Weights of a small masked image model.
Model: 27M parameters, 48-pixel images, encoder arch vit, encoder norm layernorm, encoder activation gelu, encoder patch size [6, 6], encoder layers 8, encoder width 512, decoder width 256, decoder layers 2.
Training: muon at rate 0.0058, 33000 steps, batches of 64.
Data: trained on photos of arthropod specimens (BIOSCAN-5M), 21.7 epochs.
Rows from block 2 of the encoder, named by matrix and row number. Rows with one number belong to one attention dimension. Each number is 128 + 24 x the weight over its row's rms, rounded and kept within 0 to 255. All counts start at 0. Numbers have three digits each.
# q: attention query, key and value (stacked) (encoder.blocks.2.attn.qkv.weight, 1536x512, the q third), inputs 0-127
# k: attention query, key and value (stacked) (encoder.blocks.2.attn.qkv.weight, 1536x512, the k third), inputs 0-127
q.451:187100089138158170110202166144111170091115124065111171113163119113115159118152108113090149093134146090131086130102155112145149169129168095149117118128119121152169136148159101170152138150125115137153177088100143143063175138109133145175103144111117100111120118094139147175090111126112162148123140065119138104134115130113098135129150094157134114137130112141120113159137145127122121126123
k.451:084157082105082179121100160108133122125132162156140117105142094105115111100163149151104171211129151161132152176143145138152069103134094097129083118148147146101093117133163151103132123152158135110087077138137101127140125131127068150097118138151157154142111128129117095106145071145108119106138140130062128131152079136146149181127118147130120081067134102132132109150156120119124129131111
q.452:135095146102110141147127107136120127156119120126056110152130110135133114103169179178140134088143093168130150075164098111136156115127121126118079151116132114125103109124111143160123139138114113135111100074133146136175133144118102157122079129148112173115140136180111127126099132094124131109094122115078088100127123135117169127128130118153106136109117135121152136161173165136106131134115
k.452:139099101115151096135126112098117126110144121135104098119119120131125176152092116074115125108093192146145140139130120106088110148093128112103163110138171155154135105101119136117133156093159190138131138200115182162124140150129152087117119100143124134133145138118182098089147130160105112155145104130121095123190141115148151102119139114113124100108138118132139113096145126136134143132148
q.453:078151119134122160156141116123096151138133130174091082155152161091135118109169094125131132135106102149194115146106106150149160154147115135181095103142140135186138130133088122096116152128106101128137119147099175153136116130137109110132137151139073102143131132126103137077138146195146132108139160167129154102106099184128101120132091153101077106075134139145132122115082109163116115115129
k.453:128125161156132127121094195156128147092127128111138103083138101144125165162144134116139116118136103111106116146131131102161104137125128114124178151124115159100124129119182087164159187133157136155133120168152085123116151175117080115134129138120148187131153109134119117135113144130099154132123086145159060158119087110157122081115108114159137125176133142096151147116140128108085085130117
q.454:130090158124124146109150112141127128125149086093107131134122086130143125136112122117179131131139125151141118127105119117124109144153164167150118092122105135130123156165111143089126106140165114156103160111134101106142139130131111112150130115165123085140137138146066140152119149134114116131137171098184101137156134115131127159134160115139148138135136060127116149112162151101119101112127
k.454:160129107103162101131114120134124107139099149108116131165130134143179147149088121095131112133150119150145151097132158116140177121163142107141124082137169091145116145172140107111158154150145153098107078145152122167167109142151173155115107089145124138103155130131113100102145149116151098168140132135127135144117136127114112122134148183098160074140125139108096165167151112134122163105128
q.455:134141133121130087106106103149135144151157134086115159121107132125094150116111146129145133120117138111095116123131120091142100143151080115083135124106101153104123082117099119155095147117162113085110176115103131124176113161152155117090101122087162105134123135141144148136115163105098146128127105069093131166116138136142144125125134115145120164137113104142135117162151098139107191135130
k.455:151128099108181101101208144138138105169118153119155140097153141109152150098172118149110103135095090079154147122124160117138120136112125102149100142138117115111147120141163126158101095138118130092127116087130135111134155115116100132085104090111106120111133133121144156144143106129129155153153073131146143106093116112108153162110139131172156145162139087145154115140130115121144138131140
q.456:140096117134171156098182134135173169134128139102092101086154129106145099108083120107164144148172108149154157070145137125128103122141110120110106112131095143110113066120134114139117109099126114112127132114118128138128126142097128155096108103160120043117113140083125121145136143118135144152121131151084128194173178099115121145140151106129134128136135104148112139118164103111146113120131
k.456:091144170130108109113117112146139066160133133145140174186101148119187136137118095165154123120113142055116098106108115129141146101107145092147122111125112131136144141079115140156173086101130127136129133071143181104129109137115149104145105150135127092104137096117118140085134073100158144087119121112116118101159115139122155101122145153117088124096134107140140134104104100100167111127149
q.457:144152113161175171193127118088108111133119097113106136128164119119120141107038139139096104163121125114136109172106129133098126130130130103094125089115141113141171133129090076168124109094126165178117165146121143115176135137113140122086123129181175138131104135126174136161144139144144146101143138200113106147099120141128127127146090122123121168109140148122121145151113127143132156119131
k.457:127165074114137149120116151117174176130123124125102148123135133142117095172113143135141106091126112153107114133149143118163055138151100132137086169118159128154086133109124081148108106097102102129087133125107119155106168143118087168097133146139131088111123138095153105096097140156152100112109131108171116062131141155131131120130144169107107133153096128126140105094178106115129142139128
q.458:089135121159133173110142154125108140150109172152092104176107118096125082132147094134091146097117157137108166116175120153105114133137112166110116136152136159119120140141108141122157117121118148142123129125176122116114126138162129144161152099161131118135123133115075120116104114062202131150184108123151143090159092167139148109113142117126169164120124137116131120070094144134136098111119
k.458:146163183126122141170084113142096147130107100127155105109109140139146089106131147121129153139097126143129151117112095123127159095133129124140124133116117089123120061101077129160111120153161132155165116168182104119128075129118104123109171129118135120119160094116151164076160143172134133129119099118159141115153166115169076153140101132129128143112159133115108142125133124143102134121145
q.459:102133103160145111084102156103131146168130162108117109133149125126119128133113136098116167159199102140137152131185152144100112162169170104105120144123143121109151117122157107140140149135093121125126102095148115101143147126112157105128171095108132125166135127144147095133162142146126139129102106116160121113151088158107134115146116130112176150142109149112104089136120145131167113131140
k.459:110112154130103063132135121094125088141142151093157126164123084141121144076205152086124114126110132083128123096102139109105127156154121177100129113115087150163165104119116177166148098112149131126155168131166128097121172134147134136075164127142106090125157116108145125120135181167144101143113108085091130110096158127139100120143093110121110137168134106091101129120142089108094134122125
q.460:117128157153139119146164160143084169143148135117096096108109103101117098136154114098130133080152089107076122166143150116126133129126144120118114113136117139138122166100140111169157156110118106147077145102129169111116148173130142124165106130149158122124140093125135109114137144095167120119145126108126138102100055167116136107154110114132108152152129119105088064113069125157094125123121
k.460:096120143145125109136171129085096171112157138128129070164159133119087142138146163135127110114154096134104123175132118134100131130125125114127193104129135103109131095143145157137159088141113140135140120119146091124102124105084107125086123122129157108157148093131146117122078115131131116142068135101127109128167116144143153134117103090109104149140123123153164134114094112124160088126125
q.461:124184117124184126113107148108142132148108141115187109113156127204070128101148145116114128137148121158074120141139100135146122130110097098078129127118142122078155104180149134123134137155063140168160148130089108131125097102131136120090132095132114156134117189127142111156137155171121132121103127140100122139100122114132106149121137102142151165174082126101130141141126092114139110140127
k.461:155147111107096097146130098135123087097131094095142157137129132063162127101143133135180116150135137101143103120150119112088093131155108151128120120119129126125122140103100089123153148147130096117071134086136113162127153114098142131116137135112138081131177085142144142122125134125148070162156129151124127093101140107124127127132082121110124078103155141143116148173142149127143147141119
q.462:120094102149122167077132107107140117138105130156144140160116167118142104146094136161144120138091157127165100083154140129087117118141129150117145119120111117114086117127159188113118099111149169096106105141143113139142131094130104138149141132109115089126127119139110139147123129104172156163137138142151131118180120135120124114107143137108117121120174146154179147157144165133184120124131
k.462:175168174132121115148132141130143113154145135140119121079135153153104114121131092174124130122101120096119112096114125157169129151114160131111103137134094126117172095115080142142102117082121123140174120122139147089125062173168150102146151168136130155088137116139127120163172137143134123107112125107130162154144170114119112101123168148148145128100119110101094111061110092103092131123149
q.463:146155093136193110109122143138136110132134147124105167130116100137133118142095119128121116145107152138107093129140140125146087117089106171123129090122159112103170128111096112151141109125129141078134120101087120118134079094116161129064106099129147124121097173120179120105115136111116139126166101157131132161132122083116151146121143091197155133135126083125101114108150151128085087132128
k.463:126141089126161145141122113150154124143120167156127151163131119101127171118131128134130116121177132143150129102095144118123115076114129120145090115120152116152109099123157124103137164100106112122115141104047094159123112146100139113144118082119151092129139109133080134114162121148087136108114164124157128161109160167103159148143118144158107162147139108145094149127158129120153132128121
q.464:166116106167129147111112126121138155121133156132128135132124149133163138142083142084148116126099095113120136166086111119179119154149117127163162100125145083134106098132100157132105106109195101135085117150130110175130162167089171130153149132121078110114107164169102132086135141134109122127177153095139117140121131141124168128144120154155140110120156133117137107130169139101161116159141
k.464:156104178148087126117127150145106144148125119159128128113152130141098091102106127104130120109130135106090136136102198149158139102115118143135136103152098136153131125136107129139131154162093118116146155103172129125143091098112130126160063121111151158141109146156083138142174119141126099143135129157112113172157125110132145111131155131116085115114115166100109142098103148155092121120122
q.465:077129120150146102119063138100150113144126134142115130098102072092127176173127125095139099081090120054165097222122101111122200114124122114110121102112143145100137159162085124145121064137154143123135150133136128104149140128071096142124123136114175121144140122111114129099134098158152068157136061109119132146113132138165153144120130119187116117109127117114142154103110126133099154107146
k.465:116130140101109125132107127177134152154143124119092110166098146115131122166124121147095129155105145116104138102165118141098140082136137139160140081135132145131128089130159122096095131101127096165118120089092107145138146119133150138112101155121121135119102135118114099114110136101084191103092095153130120146118116116098158143123150144150115156086108155137177137183151125172106155115130
q.466:157145127147163121125087161133128127159135107101124093079135100122080077098134102126124123101111123106171166122169113154068141166179102151132165101128139151120098138162166076139164126120118106132146106166131142153114128123126116075119146120150081085130166137145124130134134132134158089127134098132115138149121160159133168116137165127163153140132113122087136136113147121151120123133132
k.466:142084118125112136132085126136148092093127165098150107138101088141140133162135148099162146149103163132080139173108103131122205130151089163104149136123068126104092142185115151095101105138117125150099105108153119166148165124114144117134082119147106132081128142126139142120100163120104138166145136138073111133115149146109144131131121124176150098175133141126132164100170108121128125146117
q.467:124091138143135156177064137107148122124137127089102119124106162095114059130096178142123144136116116146148157113135082112159132153183165114144095106117150169157123159115087160138162117130090128131111144133121172152070155127128130122132107117110124103106123109123067131132158157116104133150136102111125139098133105177116169161138118156158126140124140113102144160143120102104124083141127
k.467:108152096118095169127141184139106136106131120144121089105144098147129177107123132138165169126114107114142154142157148124140158134132109186118123110116101157084127131155113107100117148129137137103144172052140042172131113124096088135129166125152184133154147145130094147178116156174107153118153151119109127133128113089140103161152132079126135138169116130112143118143183123116125107121116
q.468:133141115131147077112135121143185166133105098159146182088126057149132141140113122130130112175128116110140150116117156101160126057102143155132131088137090152117089110112104097134139161145146122128107097103114081136105093081126177194094103099124145131108110142135152122135124096144109142142099093153138123179171107134121105125125106133124166107114144138129165137156116177131116102122110
k.468:133102141104120123136143074151149112118173136149172126156099132115155126116106096138134135104158143117098145145132122136145166134124180118135096168122183096138155145115105143126139091122152092118169175152125164145117106138066130107133140126105135101144139110138122143096136163160127148116137144103141157149134108160107140129129133083130138158144133151152134110156109155119129147136123
q.469:169151142086118081141168110126107109101154140153105169110115142138144152122099139131144133104129170123168106221143153107135121124126140096150151136128130142113136105134088160132144080118174114124157122159182166147128167109138112098097145131106096152133136126128103110099133091150148116125098165124142117150152101122118136114122164132086110154112153128054108090144111083142174178119136
k.469:119163108130118110119099120130149083128129095084124123121124117112170120148109114148133104137155134117128122121111122159097109139106125104139118171147133091160122180113094133096113104108090148140095107172132061103151118167121143139185099142118118107128112083132152112154113111104151132099147163172120157175104138107102126098128121140123156124104153128137099172120075112142115160126127
q.470:117123109177122130149073100128117084167143129122138122114127097155147156168142115095109160124141110168097040085156151131133150133137137154128131137139150103112149130120098124134118109119112125099115121121150089111127123134135137149154159109096131143116127097103159134139102157135141112130095064128121129130107121150133114158117132131080131109103106175128156183091127142116162119134132
k.470:161130164133090156128133108150140141134148121162157122123171114123141120085125123143097141110125093122072108093113118115154151159161170123147125178128122133111182094097160120110105143112174131143151073108136140108154164110175109090170090131144117093119138131101117122161115160125111141123127115091138151139111127191102086134140106105149139145130123144108072127169120111129099116126119
q.471:078133160061121125151111113082150110163118148113150135116151172132120136098144097154143175140167144120149147134109113134129141148129102122169145181137110157107117125168086086113104148163083117134112125161085168129142160158108097108114114091125088149130120140110124157147135088140136118139115136138128128158126118086114116173112140107109154105108131110175129119110171122121155105134136
k.471:106143122142128121130120142139142146089138156127126136145128142122151133122149100124119132117112192181159148178116101123110143130171118135084122151110096113137141146122193066161105175126124142119111154171128156140087157115102087131117113136107106108093105155087168111103129159123164132153143080108143150081145105141122103131113114105086144128134116098147139127106160153140135156112136
q.472:127176107144146123142142087148169116148105144122059118126083155118122115120137133157096098148120134126123121139141107157100129127162138092101117097120149142131106158142076105151139091145109179161151118121159112171178082161115133124128123145156119213129119106151123096131102162106154138102135131152126141144113114080111165085122130148143164097131109160113161116150126118134094101127121
k.472:122166126121122124123113132123093142071136108129096135120164121114122155113157119117115160144125106171125113131099099138077110136130117178123120151120132167130130092129103128149146105117151136096119126153152139186120126121075117119070152121139133116133142146181128117137175133139124132100146129136145144072130143086102161133149087121108116129164131083138144106142162159133157172114123
q.473:098119154121121145140141175105141171136128136139187133110132140204094103108129127091115121139122162125163119104103128136099139110091092105145182159127114129156133083132167120077108125173131108167106122128130098149104102115070132118146149145136185112151133160132092136167153158126137148146101110095114121119138158111128102159107107115075095132155134119147118160126146103103131100125124
k.473:144163134145123165156125152146123118125148109121136176180138138103113159135142118150114136098140110102142189127161107138137139115146158139136097111110168167125109205120126101109120150184151156111143065115065149140130105102128187129144149129111119130128125146135117109141097136122131153124144157149095113143120088153094096106128104124148156069078108126103109098116096115107131132121129
q.474:127103146140091150143135144130124128094171124130121148126138149153098115144168108092093155096118084134125102169128134163126164162126135112155148168133120129141141154144166153137097177111119147168126132148136127082139131134103148115165199174144136102140129098155122086127159150122163125146132123085155127094102122162131087121135123111120100188136101175099112127111069095145131169138131
k.474:093137089182081097133089167082121157106142128102172122105123115153133096149119156066117121124134099113134097152105123103105136160165104103112172145126106095148150121162120126108120077169149095119130141136112130087121140116171142143126125134140126156156132072092131122163097125138119115094085103121134132120135097130131110172117117123085150122153115139115097148091102099141112132132118
q.475:092118113157098112101114103165146064174150099136126111158106099115176102148131098157129188109123183101124102149157107114161149128137176155143117090132098093122130141111086143172166144117122114094174116088137100131119169138182097133101099087116116113124127132104152150105117131116118156153171103134124130117067130140145108112125172147158157145121137122129128088147096143145125123124153
k.475:147150143116128119104159141141108168117134144133114111135106140122155133111148155144125121146126132161077091149116146147109110131136159118127101184129101073132172060085153127138057101116111137111128121116119137107096093131110098123135099118104140102139129131147153142131163143151133122100121142138135143114145135142126165143119132169159148158167144119125162137150190173106132121131117
q.476:130164107070114151158104125159097134167112107132181121139141125136145164131101115111165149146107127105119130131118155151164096108167124128162147167141149154123126085107147145118142125172148093110097110130143112131094111112150096151154169090125126110092116132128137152151112116098114153127143174136120145126145135114161133158132099115115116165110142121140108106074093143138128132126124
k.476:120121137123132152101156120069140165167100126161097118112125137132091122106142089088117132108144109137155129129132161139154143123114155144131121138128116096122135126081139115160136139113134124146106137127095089143131123175124130123118136150138097137158106098138120104121118205119137092126161102101156112144128108128089082095120142172143140108148144214156124109122110135126117087131136
q.477:213163156092129093134166143118110089093113136111091119156163155099106140119103158123153125159101136121096148157117121120157127102125101113077181159117145126122143113142126118107121131090113136128138134132132138143149141108156193098141115138129090153131140128086138114093138114160081087158099125136166120110134146150107102171125120086147119102135145165110153165131124138135148137135131
k.477:150133145148172175159143101149137170161120092139108109108112143159125137101073144167177110146159138128122112105154116097124129154120121119143132076122145115122096186172125161085134164125136110145123127156139140123149119125163136116131148088107137156114128126107086116176157144143157176121142124142112121134102159100159092112124142085136144144145125147133166123149143114149111151131127
q.478:126086125145143160117167185173106150082127143151120164125133136128154095157133119142145103128099115141127166162082159146109105131086107132158161136119098141129154179064165127086125137128134123119096134187148120081090123169132106116128133141154144144142131096157097149106097094118153127124149116141164119147165109160124141140119117115140061096135136109133106135095118179148099106124110
k.478:097119158153144146107114129133107170140109136133143117127107111160105126147128134130085118093126148125172163152100128112160114109158164107140099097154156108158112142132126123114163135133146100108169123122133100130102085108118175120157167119163141126114107065135112113142172117121093125094089132115148134143147097140144118137126120108151141130093155094140085140101105090144132150119119
q.479:119160198108097137135117102140114145117138100146118099142143133124130134100129132108111104105103159137142126157148115158131155146133127132150142142132124130134121137134155095129130171137127167144151123160130092142105110128137153137173113135100119179129118145111076097137121128117178112150108110126132125136118129099110101111132136123083142114136118146093196145140087125114083140126141
k.479:160108141178097107174091089118093109098128125108137142091155167141145084107118145110118164186090118152136143138128132129090156132121110127177113180116130105094159138155071155124154132134130170143112128156069151117150144120151116109113095093150131145131161114175098140155158171112114148108155120168186122091152107148138107164122100148108106110145097127137128085120109126119144135140120
q.480:107130110147143115140157125097169090150117116097213164090144115135196151141132090117111179095153126122157126162154162088163120131157147125112167148137124131130087147148146122116086115099120113126126125115098161070106127132157103110070094164104134111123144123138109132130122127124077098119151132175150058128077152125125089074124134123061162169111124134132117114146136074100144112122133
k.480:150087124152139136102133145120164105167113163137135125124115146127107122121154128160092166154143101158148126121150104125151146154108136127169049132147106113126127077127138154145119107159134160109109152104175116139200154123096162148125126105145157160114130113096155101110129105154144125149097164169143140190123182109128114137128159092124102140090102110115171090122156134125199134118140
q.481:139146110115138161110145096069138107094151150101189133159118161142131146126125137115179076144106132153149081122063113134172098108104124099126126136124131142132086108099120209104125182159131135145113109104106122128083171133135107132143091122139137144109100121145151132121106118131122104180088169135139152115122133108144091113137118133088117125146103157121095146133148150097160141139110
k.481:102064139107083144121163142140123111125139143141157129081150111094168120137081134114108165172148143111121102113140118159099112136113100122134155130131137113123176115191104106081151110121107120105112191134156124121132106075164141155133143139149104107142113115125138136115101124135109133131112161143143112126086166122151117189131139119115098117146139105116111185137124140144154149132130
q.482:116143126121128092102085121120105151122149141152163130062133134130161149131136152095118161136165122145122105109098113128129098148142114125181119159130111081154115131111134138102193158134116118122125142140115101097099133141126132151098142141165126141168128095115108135108138100138095115134152170096084116101158156133117180144137119139162185177116111173160107119134185149113124130131128
k.482:179101144173107134104107102109148169138130119116124120135120114072135130087174126138098123149107130134134090099127133149160140062108079133153109129131127158128104143126126152183118096119152159138110151123148158117101131092099134143149093142112083125109128154094140153121100112135112145125124170115118167105150131119160146107120119116139128100122115102096147088087150149124111118116137
q.483:060116149145111172174138158066099134078110139170170120177130087135103112138151105159159118124165105135154171087120125120090157082107106141101128179136143131128165126081173152146137137120181146095108108111110104120123097150110138107054126118140133120125139146115143115185107161123098119102173121145126109120138138104149092153143175175105142141144132141150118119131128138107138139130134
k.483:105120105126092102132106119127110124086148125119117134103111127147140093131109155116119120176114137143134160148138086159136141104146131110108147132125076113142112132132117137116116130122083114079119140174118126124104099105114157111118150138078186100147107132110127154091077112119161124104159198131156138115130097121118113091145121092141117093185121092133120143100094110156123099138156
q.484:130120108077149068130091128116111117136123150092142151146146140077117107123150125107106088163146131111161149053101143150137164142124119153139124179130161156107160083089129127114097176137115167104141097131114141087153141163145107137145126113118134096145118116171116105146160075132112099130141143119145160179122119097158121152114129135130144096095144131158105128142131134137196154121121
k.484:141080095128125143084162126159090100168123123174147131189116181122138112153132124140144109087088116061130100168126120129099135149130129106080108142133160094146096163142143134132114116077132110150151137129100131136167106119155116102139125131087109136108098138144094109131141098142140110106080104119122140131100118096142137130116160144121124107095125113122105170165103146116145146141127
q.485:163110177149161158126148169168154160118108154115122101179127140157178162116129096145103119119120098156156111139109132115079135110114134129078154117126160142134146122119172157110122084146142135131132116104183099115134094093115116141140183121094129178126131150132184132124153149127124132114148108121143158162133094108126145125123115138164086130134126100098106114135080134137139162144141
k.485:093126157117101094098104124097097136126136126115097109098138145165104090140127112138170126115122132107137137071151150118130117182117104127116122121119117144159133163133112080127115147155119150182118160111180142128130119138192132135124094133125114123160110133175194146096147138107135103144147119116093114177073103111093173109136143146123129145153128093159118182157163134113104154147115
q.486:142079120181115124103108124137118113101136149164143157189118126164143164164120125117116156099075146130114073118132132140154125121120117126146064139137124094134140175110184162143139122101145128126142151154082107132091126090115157125092153128134146110143103145130101121141148136123073138141132111120075141171158175138131118123118125147139153126152113136131120180172104116141141130137133
k.486:123118110103137129118137078120109149140128091077108101108152143122124087109126172142171124109114091134127112104087132122095140108136100120108135138142081129163130134146125160095166128112094123126135165114116114060153152147143065119185110119118112173129145096113103163141111104143134074150088132124107153133081068137139114139131163133151128121131120121120118097195156165111053087136120
q.487:174141140175131146161141114140123126095130104125151153121147152089142106089104130153106140116132106100157157132148132144104119148147170140100091139119122139140133150111133121121180122137122156099123140133081181108081158106140170135102157146076089120110094074159145123126162130104125129074149098155128106092103101166150097144154110125165115106126107142104152091131057124125135118114121
k.487:098160124132132152140087148125147156132122149186148108108115111191104169137127132118136153139092083126103081128092127144175074134135144105135172160114139126128138088162096141117064137112109128118128111098148071100124145160148156121151162138124106172164089150124073145174081147131130144108126115146113108174161180133117108123146139115122124138143156139151102112121125140132084096130142
q.488:125103107099072127144155124112141136090169081156151137125120151153143129154194170158162123123102135116121065128089137156149118139082157122158101113116116111143142176136127177131120135088111170120143151182114118098101109100116136120144179131158154120122163091176140132115105133103071129153132142141144133119091096182128143107121105114182100116130131118139132124161117103123064184131130
k.488:087128115163157119093138143128162158107134149134179104115094109139136138176141074084116112177156105137113113156114112116121106140139142119133120135126099122141133122158149158141148131141102101090122164111152142134126113131146108127131141164106137183141122117092113129209118072130091109105108125142139122142122136100119099135129112155064132116167106134122157130144119140146130125141138
q.489:144105114106114139138128121095141110124147119093109080100157146138130098131099144087126129149162106105110120113132136094120133124134097159110112104115125132118102128173071118129172128130135133099158166153120142148156162118137124119097140114074093070145126120112159136094149130164124113179130130119122119174101152108116162122135151110197144070111154127128160133125136113103150124128136
k.489:103151139081143118134122095152162084105147109088129137136140134077137123148137124178183139134105112124136098108116121121117166154107076129130100103122124129111145205103139112158106160157141176169139121090177168119167157116067088128129087116123090135123130116120135154143122121108160119112108063096119137146148123121126133130118121143068120127115132116108142157134089149124150174129132
q.490:152101140115168134080126117077096155151116110116153105136120105129156080145075146158132114118113144112111146112150147136125118110093123098096170134111140094124124068142166126128177088135132135102185139121138080119164114113139161101080155092152113118130122144120158123098150141105114150140169166108152136112096136107117176119144134160183126122137126088070078139122121186143121160131136
k.490:131122137123160142137146139106139123141121162148114121114094121133139124125171152108143161134135106119125114126117143134132141120127126148148085107148138112115121152146131101146067139123095107127144106133106115136179093131099128144122167128145149082129148099101110111140152160132151123114135163122104161150109163139123124145143137158105112103118132108130127117111137095124149098124114
q.491:100120128125122133100130154158127100134104107129113110119138135154095129123112137154122133155142142120140131083133084128145125130132134134119173126135126171117100105078146117152145154187161156150139110126164158074137104172108094126115101161106153104147141131106090099111118149092170119127133086143125086147120146119153139101117130084113104155120154100202123116090142183139086169120120
k.491:129108105175165119176146171110153161116106131112122144128138147095135075108093179091067121120144128158156157105142118134109168131121172109132107091127105117155114142141117129129138089120137116121159091117116148094124137116131176107143120121132107085093124115124123127123109142104143165102087119116101144092182090119135116130143147153091124135118113096137150065119164082145153125113124
q.492:124138126101118137144166138137180177127108167116140152112091132126175134126147131127130145135114093091084215152112159132126078124145130133142145118134143139094126157089150108096135116101147118146152148145142141124092097140166144135148159133107162118126158155126093091142085118113077147144149102151129146142147115134092126104116123119132143136146121126119158158084135171133093114117111
k.492:111092156126177153127154111102126117162104117165121169160134147126146098121138115119093166133149095132110134113143134133103121154114137119117102147120149152143114156153082136129123158154147123141094146112136131111115107123111127133088166111173115130147110124116124161133150148142160121113139157097118136151103102137134094116141148128147141126103132177125098119134109121134098127122110
q.493:138143147119122141134180143134140180107140162115116102092108158141153129126101164104154103126143076158119146166139114115115130102161103103122117110135132117125114153141150102107133165076142120143091137118107141162134145134120115124151106150148138136136122157090166142133097147116145131165106152130163129145154106092119145098138109136115133118101155160122103139113107142114098102134129
k.493:077139133108139131124156091162101083108138107125122159128139186110098123148152125145143108125119144134153162151112119151158134120075115158158166116125148140143117182110148124132165125140142144125133155175133137108117135103111147145119123116104100149136158119114095136147131149106161112145131139141141114134132129171131125120121127089107124191096116157137115153098068075120096117131123
q.494:138116134136102133158167123155183105076108150120206137130103150147125124120164126124113121144131171135109120135127148123116088154133128156165120111132098112127120122136118131122125136095162116127107137103075149137127153113125060113081087164123144104120150132090166167119071094115112148131177166151095124152157126122119132102101136141119137132139117094164096083134160110139102122140124
k.494:080137108161114164137144135088123102158111120138136172141132113120118121172105069137110079135194146157153122121110099133085104108091152126148111122129129139109105130139172095091119122140097124129126145122047145137129122150180132116145134174109145127131119146130139130136099055097154126167118095184159123168085110169149172109125138167182116116106100145142111124131088108132130130140136
q.495:157172127102133095139121115145089088093111118130104143111104109108128131114056119124110127157073137109136073148137142138134147142128175123126096140114130121134151140141128148141124171120134164123136119142174093145190107148099162092111151143173098149118124095133131114117160136130146182087142151156126127161155100074141177150127075113102116101137115147117160122160128140126107155133136
k.495:120141104129088107135094099110133153108148149145119128129176112167135113133111120094123119100109133157143131147145103140168104112131088160134106131135101118124154110101085144107119084120126130117144162138115131121085092121145131102139096123115147118129112118215075110181116171131100124115143147138157121099133151132114145149113157163150110139171110094166141140114137139116120120134150
q.496:120185129136120121125149125146111066157137093149142132077114108149175181131121144136166128104111163159073169186114125119126105120088177166106130136131088137135124177125119109146110091156107111115100135159133166132188140109141101130199115097102128144117155152129128138109092113146144120072121118157200102149123111134122073126126127107129121111136110120093160155169114109136101132131141
k.496:136143098139140136128165128093129116138139134130106117118141142144113112140123175119113174124113143115135132125156156119146140132117149143157103098144140068103164092163105090100198161109137135156107129131168115124121126150114122170102137123089118140127089139140136168171141124103108172180148131167082144105140120154124082123102144130109083135149147093125156115107112126125130116129137
q.497:177085109148124116169107126116082108134144153116064147159100144144078151156118121140156092121117129158115177115138115114115130156106082134149168145145155117184156120120140096103142125139159100131152116131133128114105158147110124106105132108123122123105124097145164162148156076129121123133118082117121096090120139144136122116143127123112112144156153118102119138133154138142155143118140
k.497:102153110132142152123164123115142132137103127115113136150140129123087109118147136139083141138141164118099124094140178115154068144163136115121139125135100160074080117063124080085117144117085135121138127084118156108124116153192105143109104123158170133129123108132152124135137117132138152107151176080125102092159107117150079143148133106134144175130144099117118124144129111130097109130115
q.498:138119140105120113112115145105093107164119120172125091194179125122067085115127102162089118194095111127082124139118114134102109145140168107106119125121129109113166127156118153108110103100127119104132089125167112179123100131119105137123145114110112144157101060098075163159170123139127140111110122135076177121117162112103138149132130147118127099134118102169155126101170124149142110132112
k.498:134123156135181103147136156103136100113122117143148178081093174120152142121132136140115143130137160116158115157137144116119078147117104134131158084131174131134173102083141149113173131146078125092142088124079158079090125127139166193140164138117107155109150157148125121126165072159156130087100128109168152133125157182149158136125100136158122109069134109145139103160145119144151131113111
q.499:137077151146099087119141101162087112167108113110108070099134099115120190092118135147130116144126130154103116081102128126104170123116106123129134118127123117119097099108105116153113129155098153123151093112108139153148111092134126133144063153110114167088117172137173113138123142110179120095126140112133150101119136095084137117139137135162174111197132105086168110132122091127114151130125
k.499:113108091131095133129107184133147155153092136089142092176085133142144152131136142128122109127127114084131087115154141129134159117134147135142177160119140115145104140112116119117167114080126088114115086102149147190123137100123082148111151134174153106137138144136129138093119107107122105154177113129079115107128169108131139121129118132158110148085147211122119147113117154130126105145140
q.500:080147155134126102127101146136137128105108152136105136164133130140171132124168145197095125121070151127095098088119166120117119115118147130118148112121137095117147096110148137118112069161078101107153117098144112112094126123147120148144184136177100151113173130120125149116129101144102135113142138138124153109115109094148140087117128115106133111118134069121078098130134143127108141113123
k.500:154147127087156157145173114148124126088111118163149147075141126111098104103073105126132112134165110113153119125125130133115137126068142120102153094144125151139120147115157103115116116107097134170091084142069086134116155167123064119135122148102172103133135117109150124119104095108131133137158119152108151117105137130140099125133137158125111087109127121153120120102094128148150141134106
q.501:090146134129070095092150152113107165114120158102168123084096161139084124160143134122133124123180124114164148102096114129103136160144074122173153136133131096141099142129184118093086123141145136113156115093135105131176157136139099101114144181122137125139126114115152083111121150149125159109145121119047160120103146138126152129125158141101104157131139110116089112115094101132154143148126
k.501:090094141078126134101148180162118140124142102070096123144143116139138125147170122170151139096160124142092123147133118125069150107104163109128165156134115140103105150145125143130120128163125106120148134126116132127172116126117139135141079119195154142153148109143123142154144101102143099149135137096124112121097121145120143131142135115189138146141129142110093094098113126105119129117108
q.502:166151144128159128121214112164162125132115062163103135146160128137151115120140112147107095145130160147154147130137136125127107104164128150108137152126121108110108106139128071145110143136144143159099121127145134132154108120116080170117103132116148161140143152130107117099083143105101124102103138152159088086095125132145135145140084111148090145101116138152172140096136130089115092132115
k.502:109189115094132127136095102178117140142123129147117144129141119128123160165110118148103096139133155160124130123108112166141165079157125136148137104127155129134114095125104147136157120084147112154144105146140116139143150125085145094158138182119126143115109148102147138124149146115133115121139115117136111133133158109124127124128108127082116124119126174134114125132131146131127139119157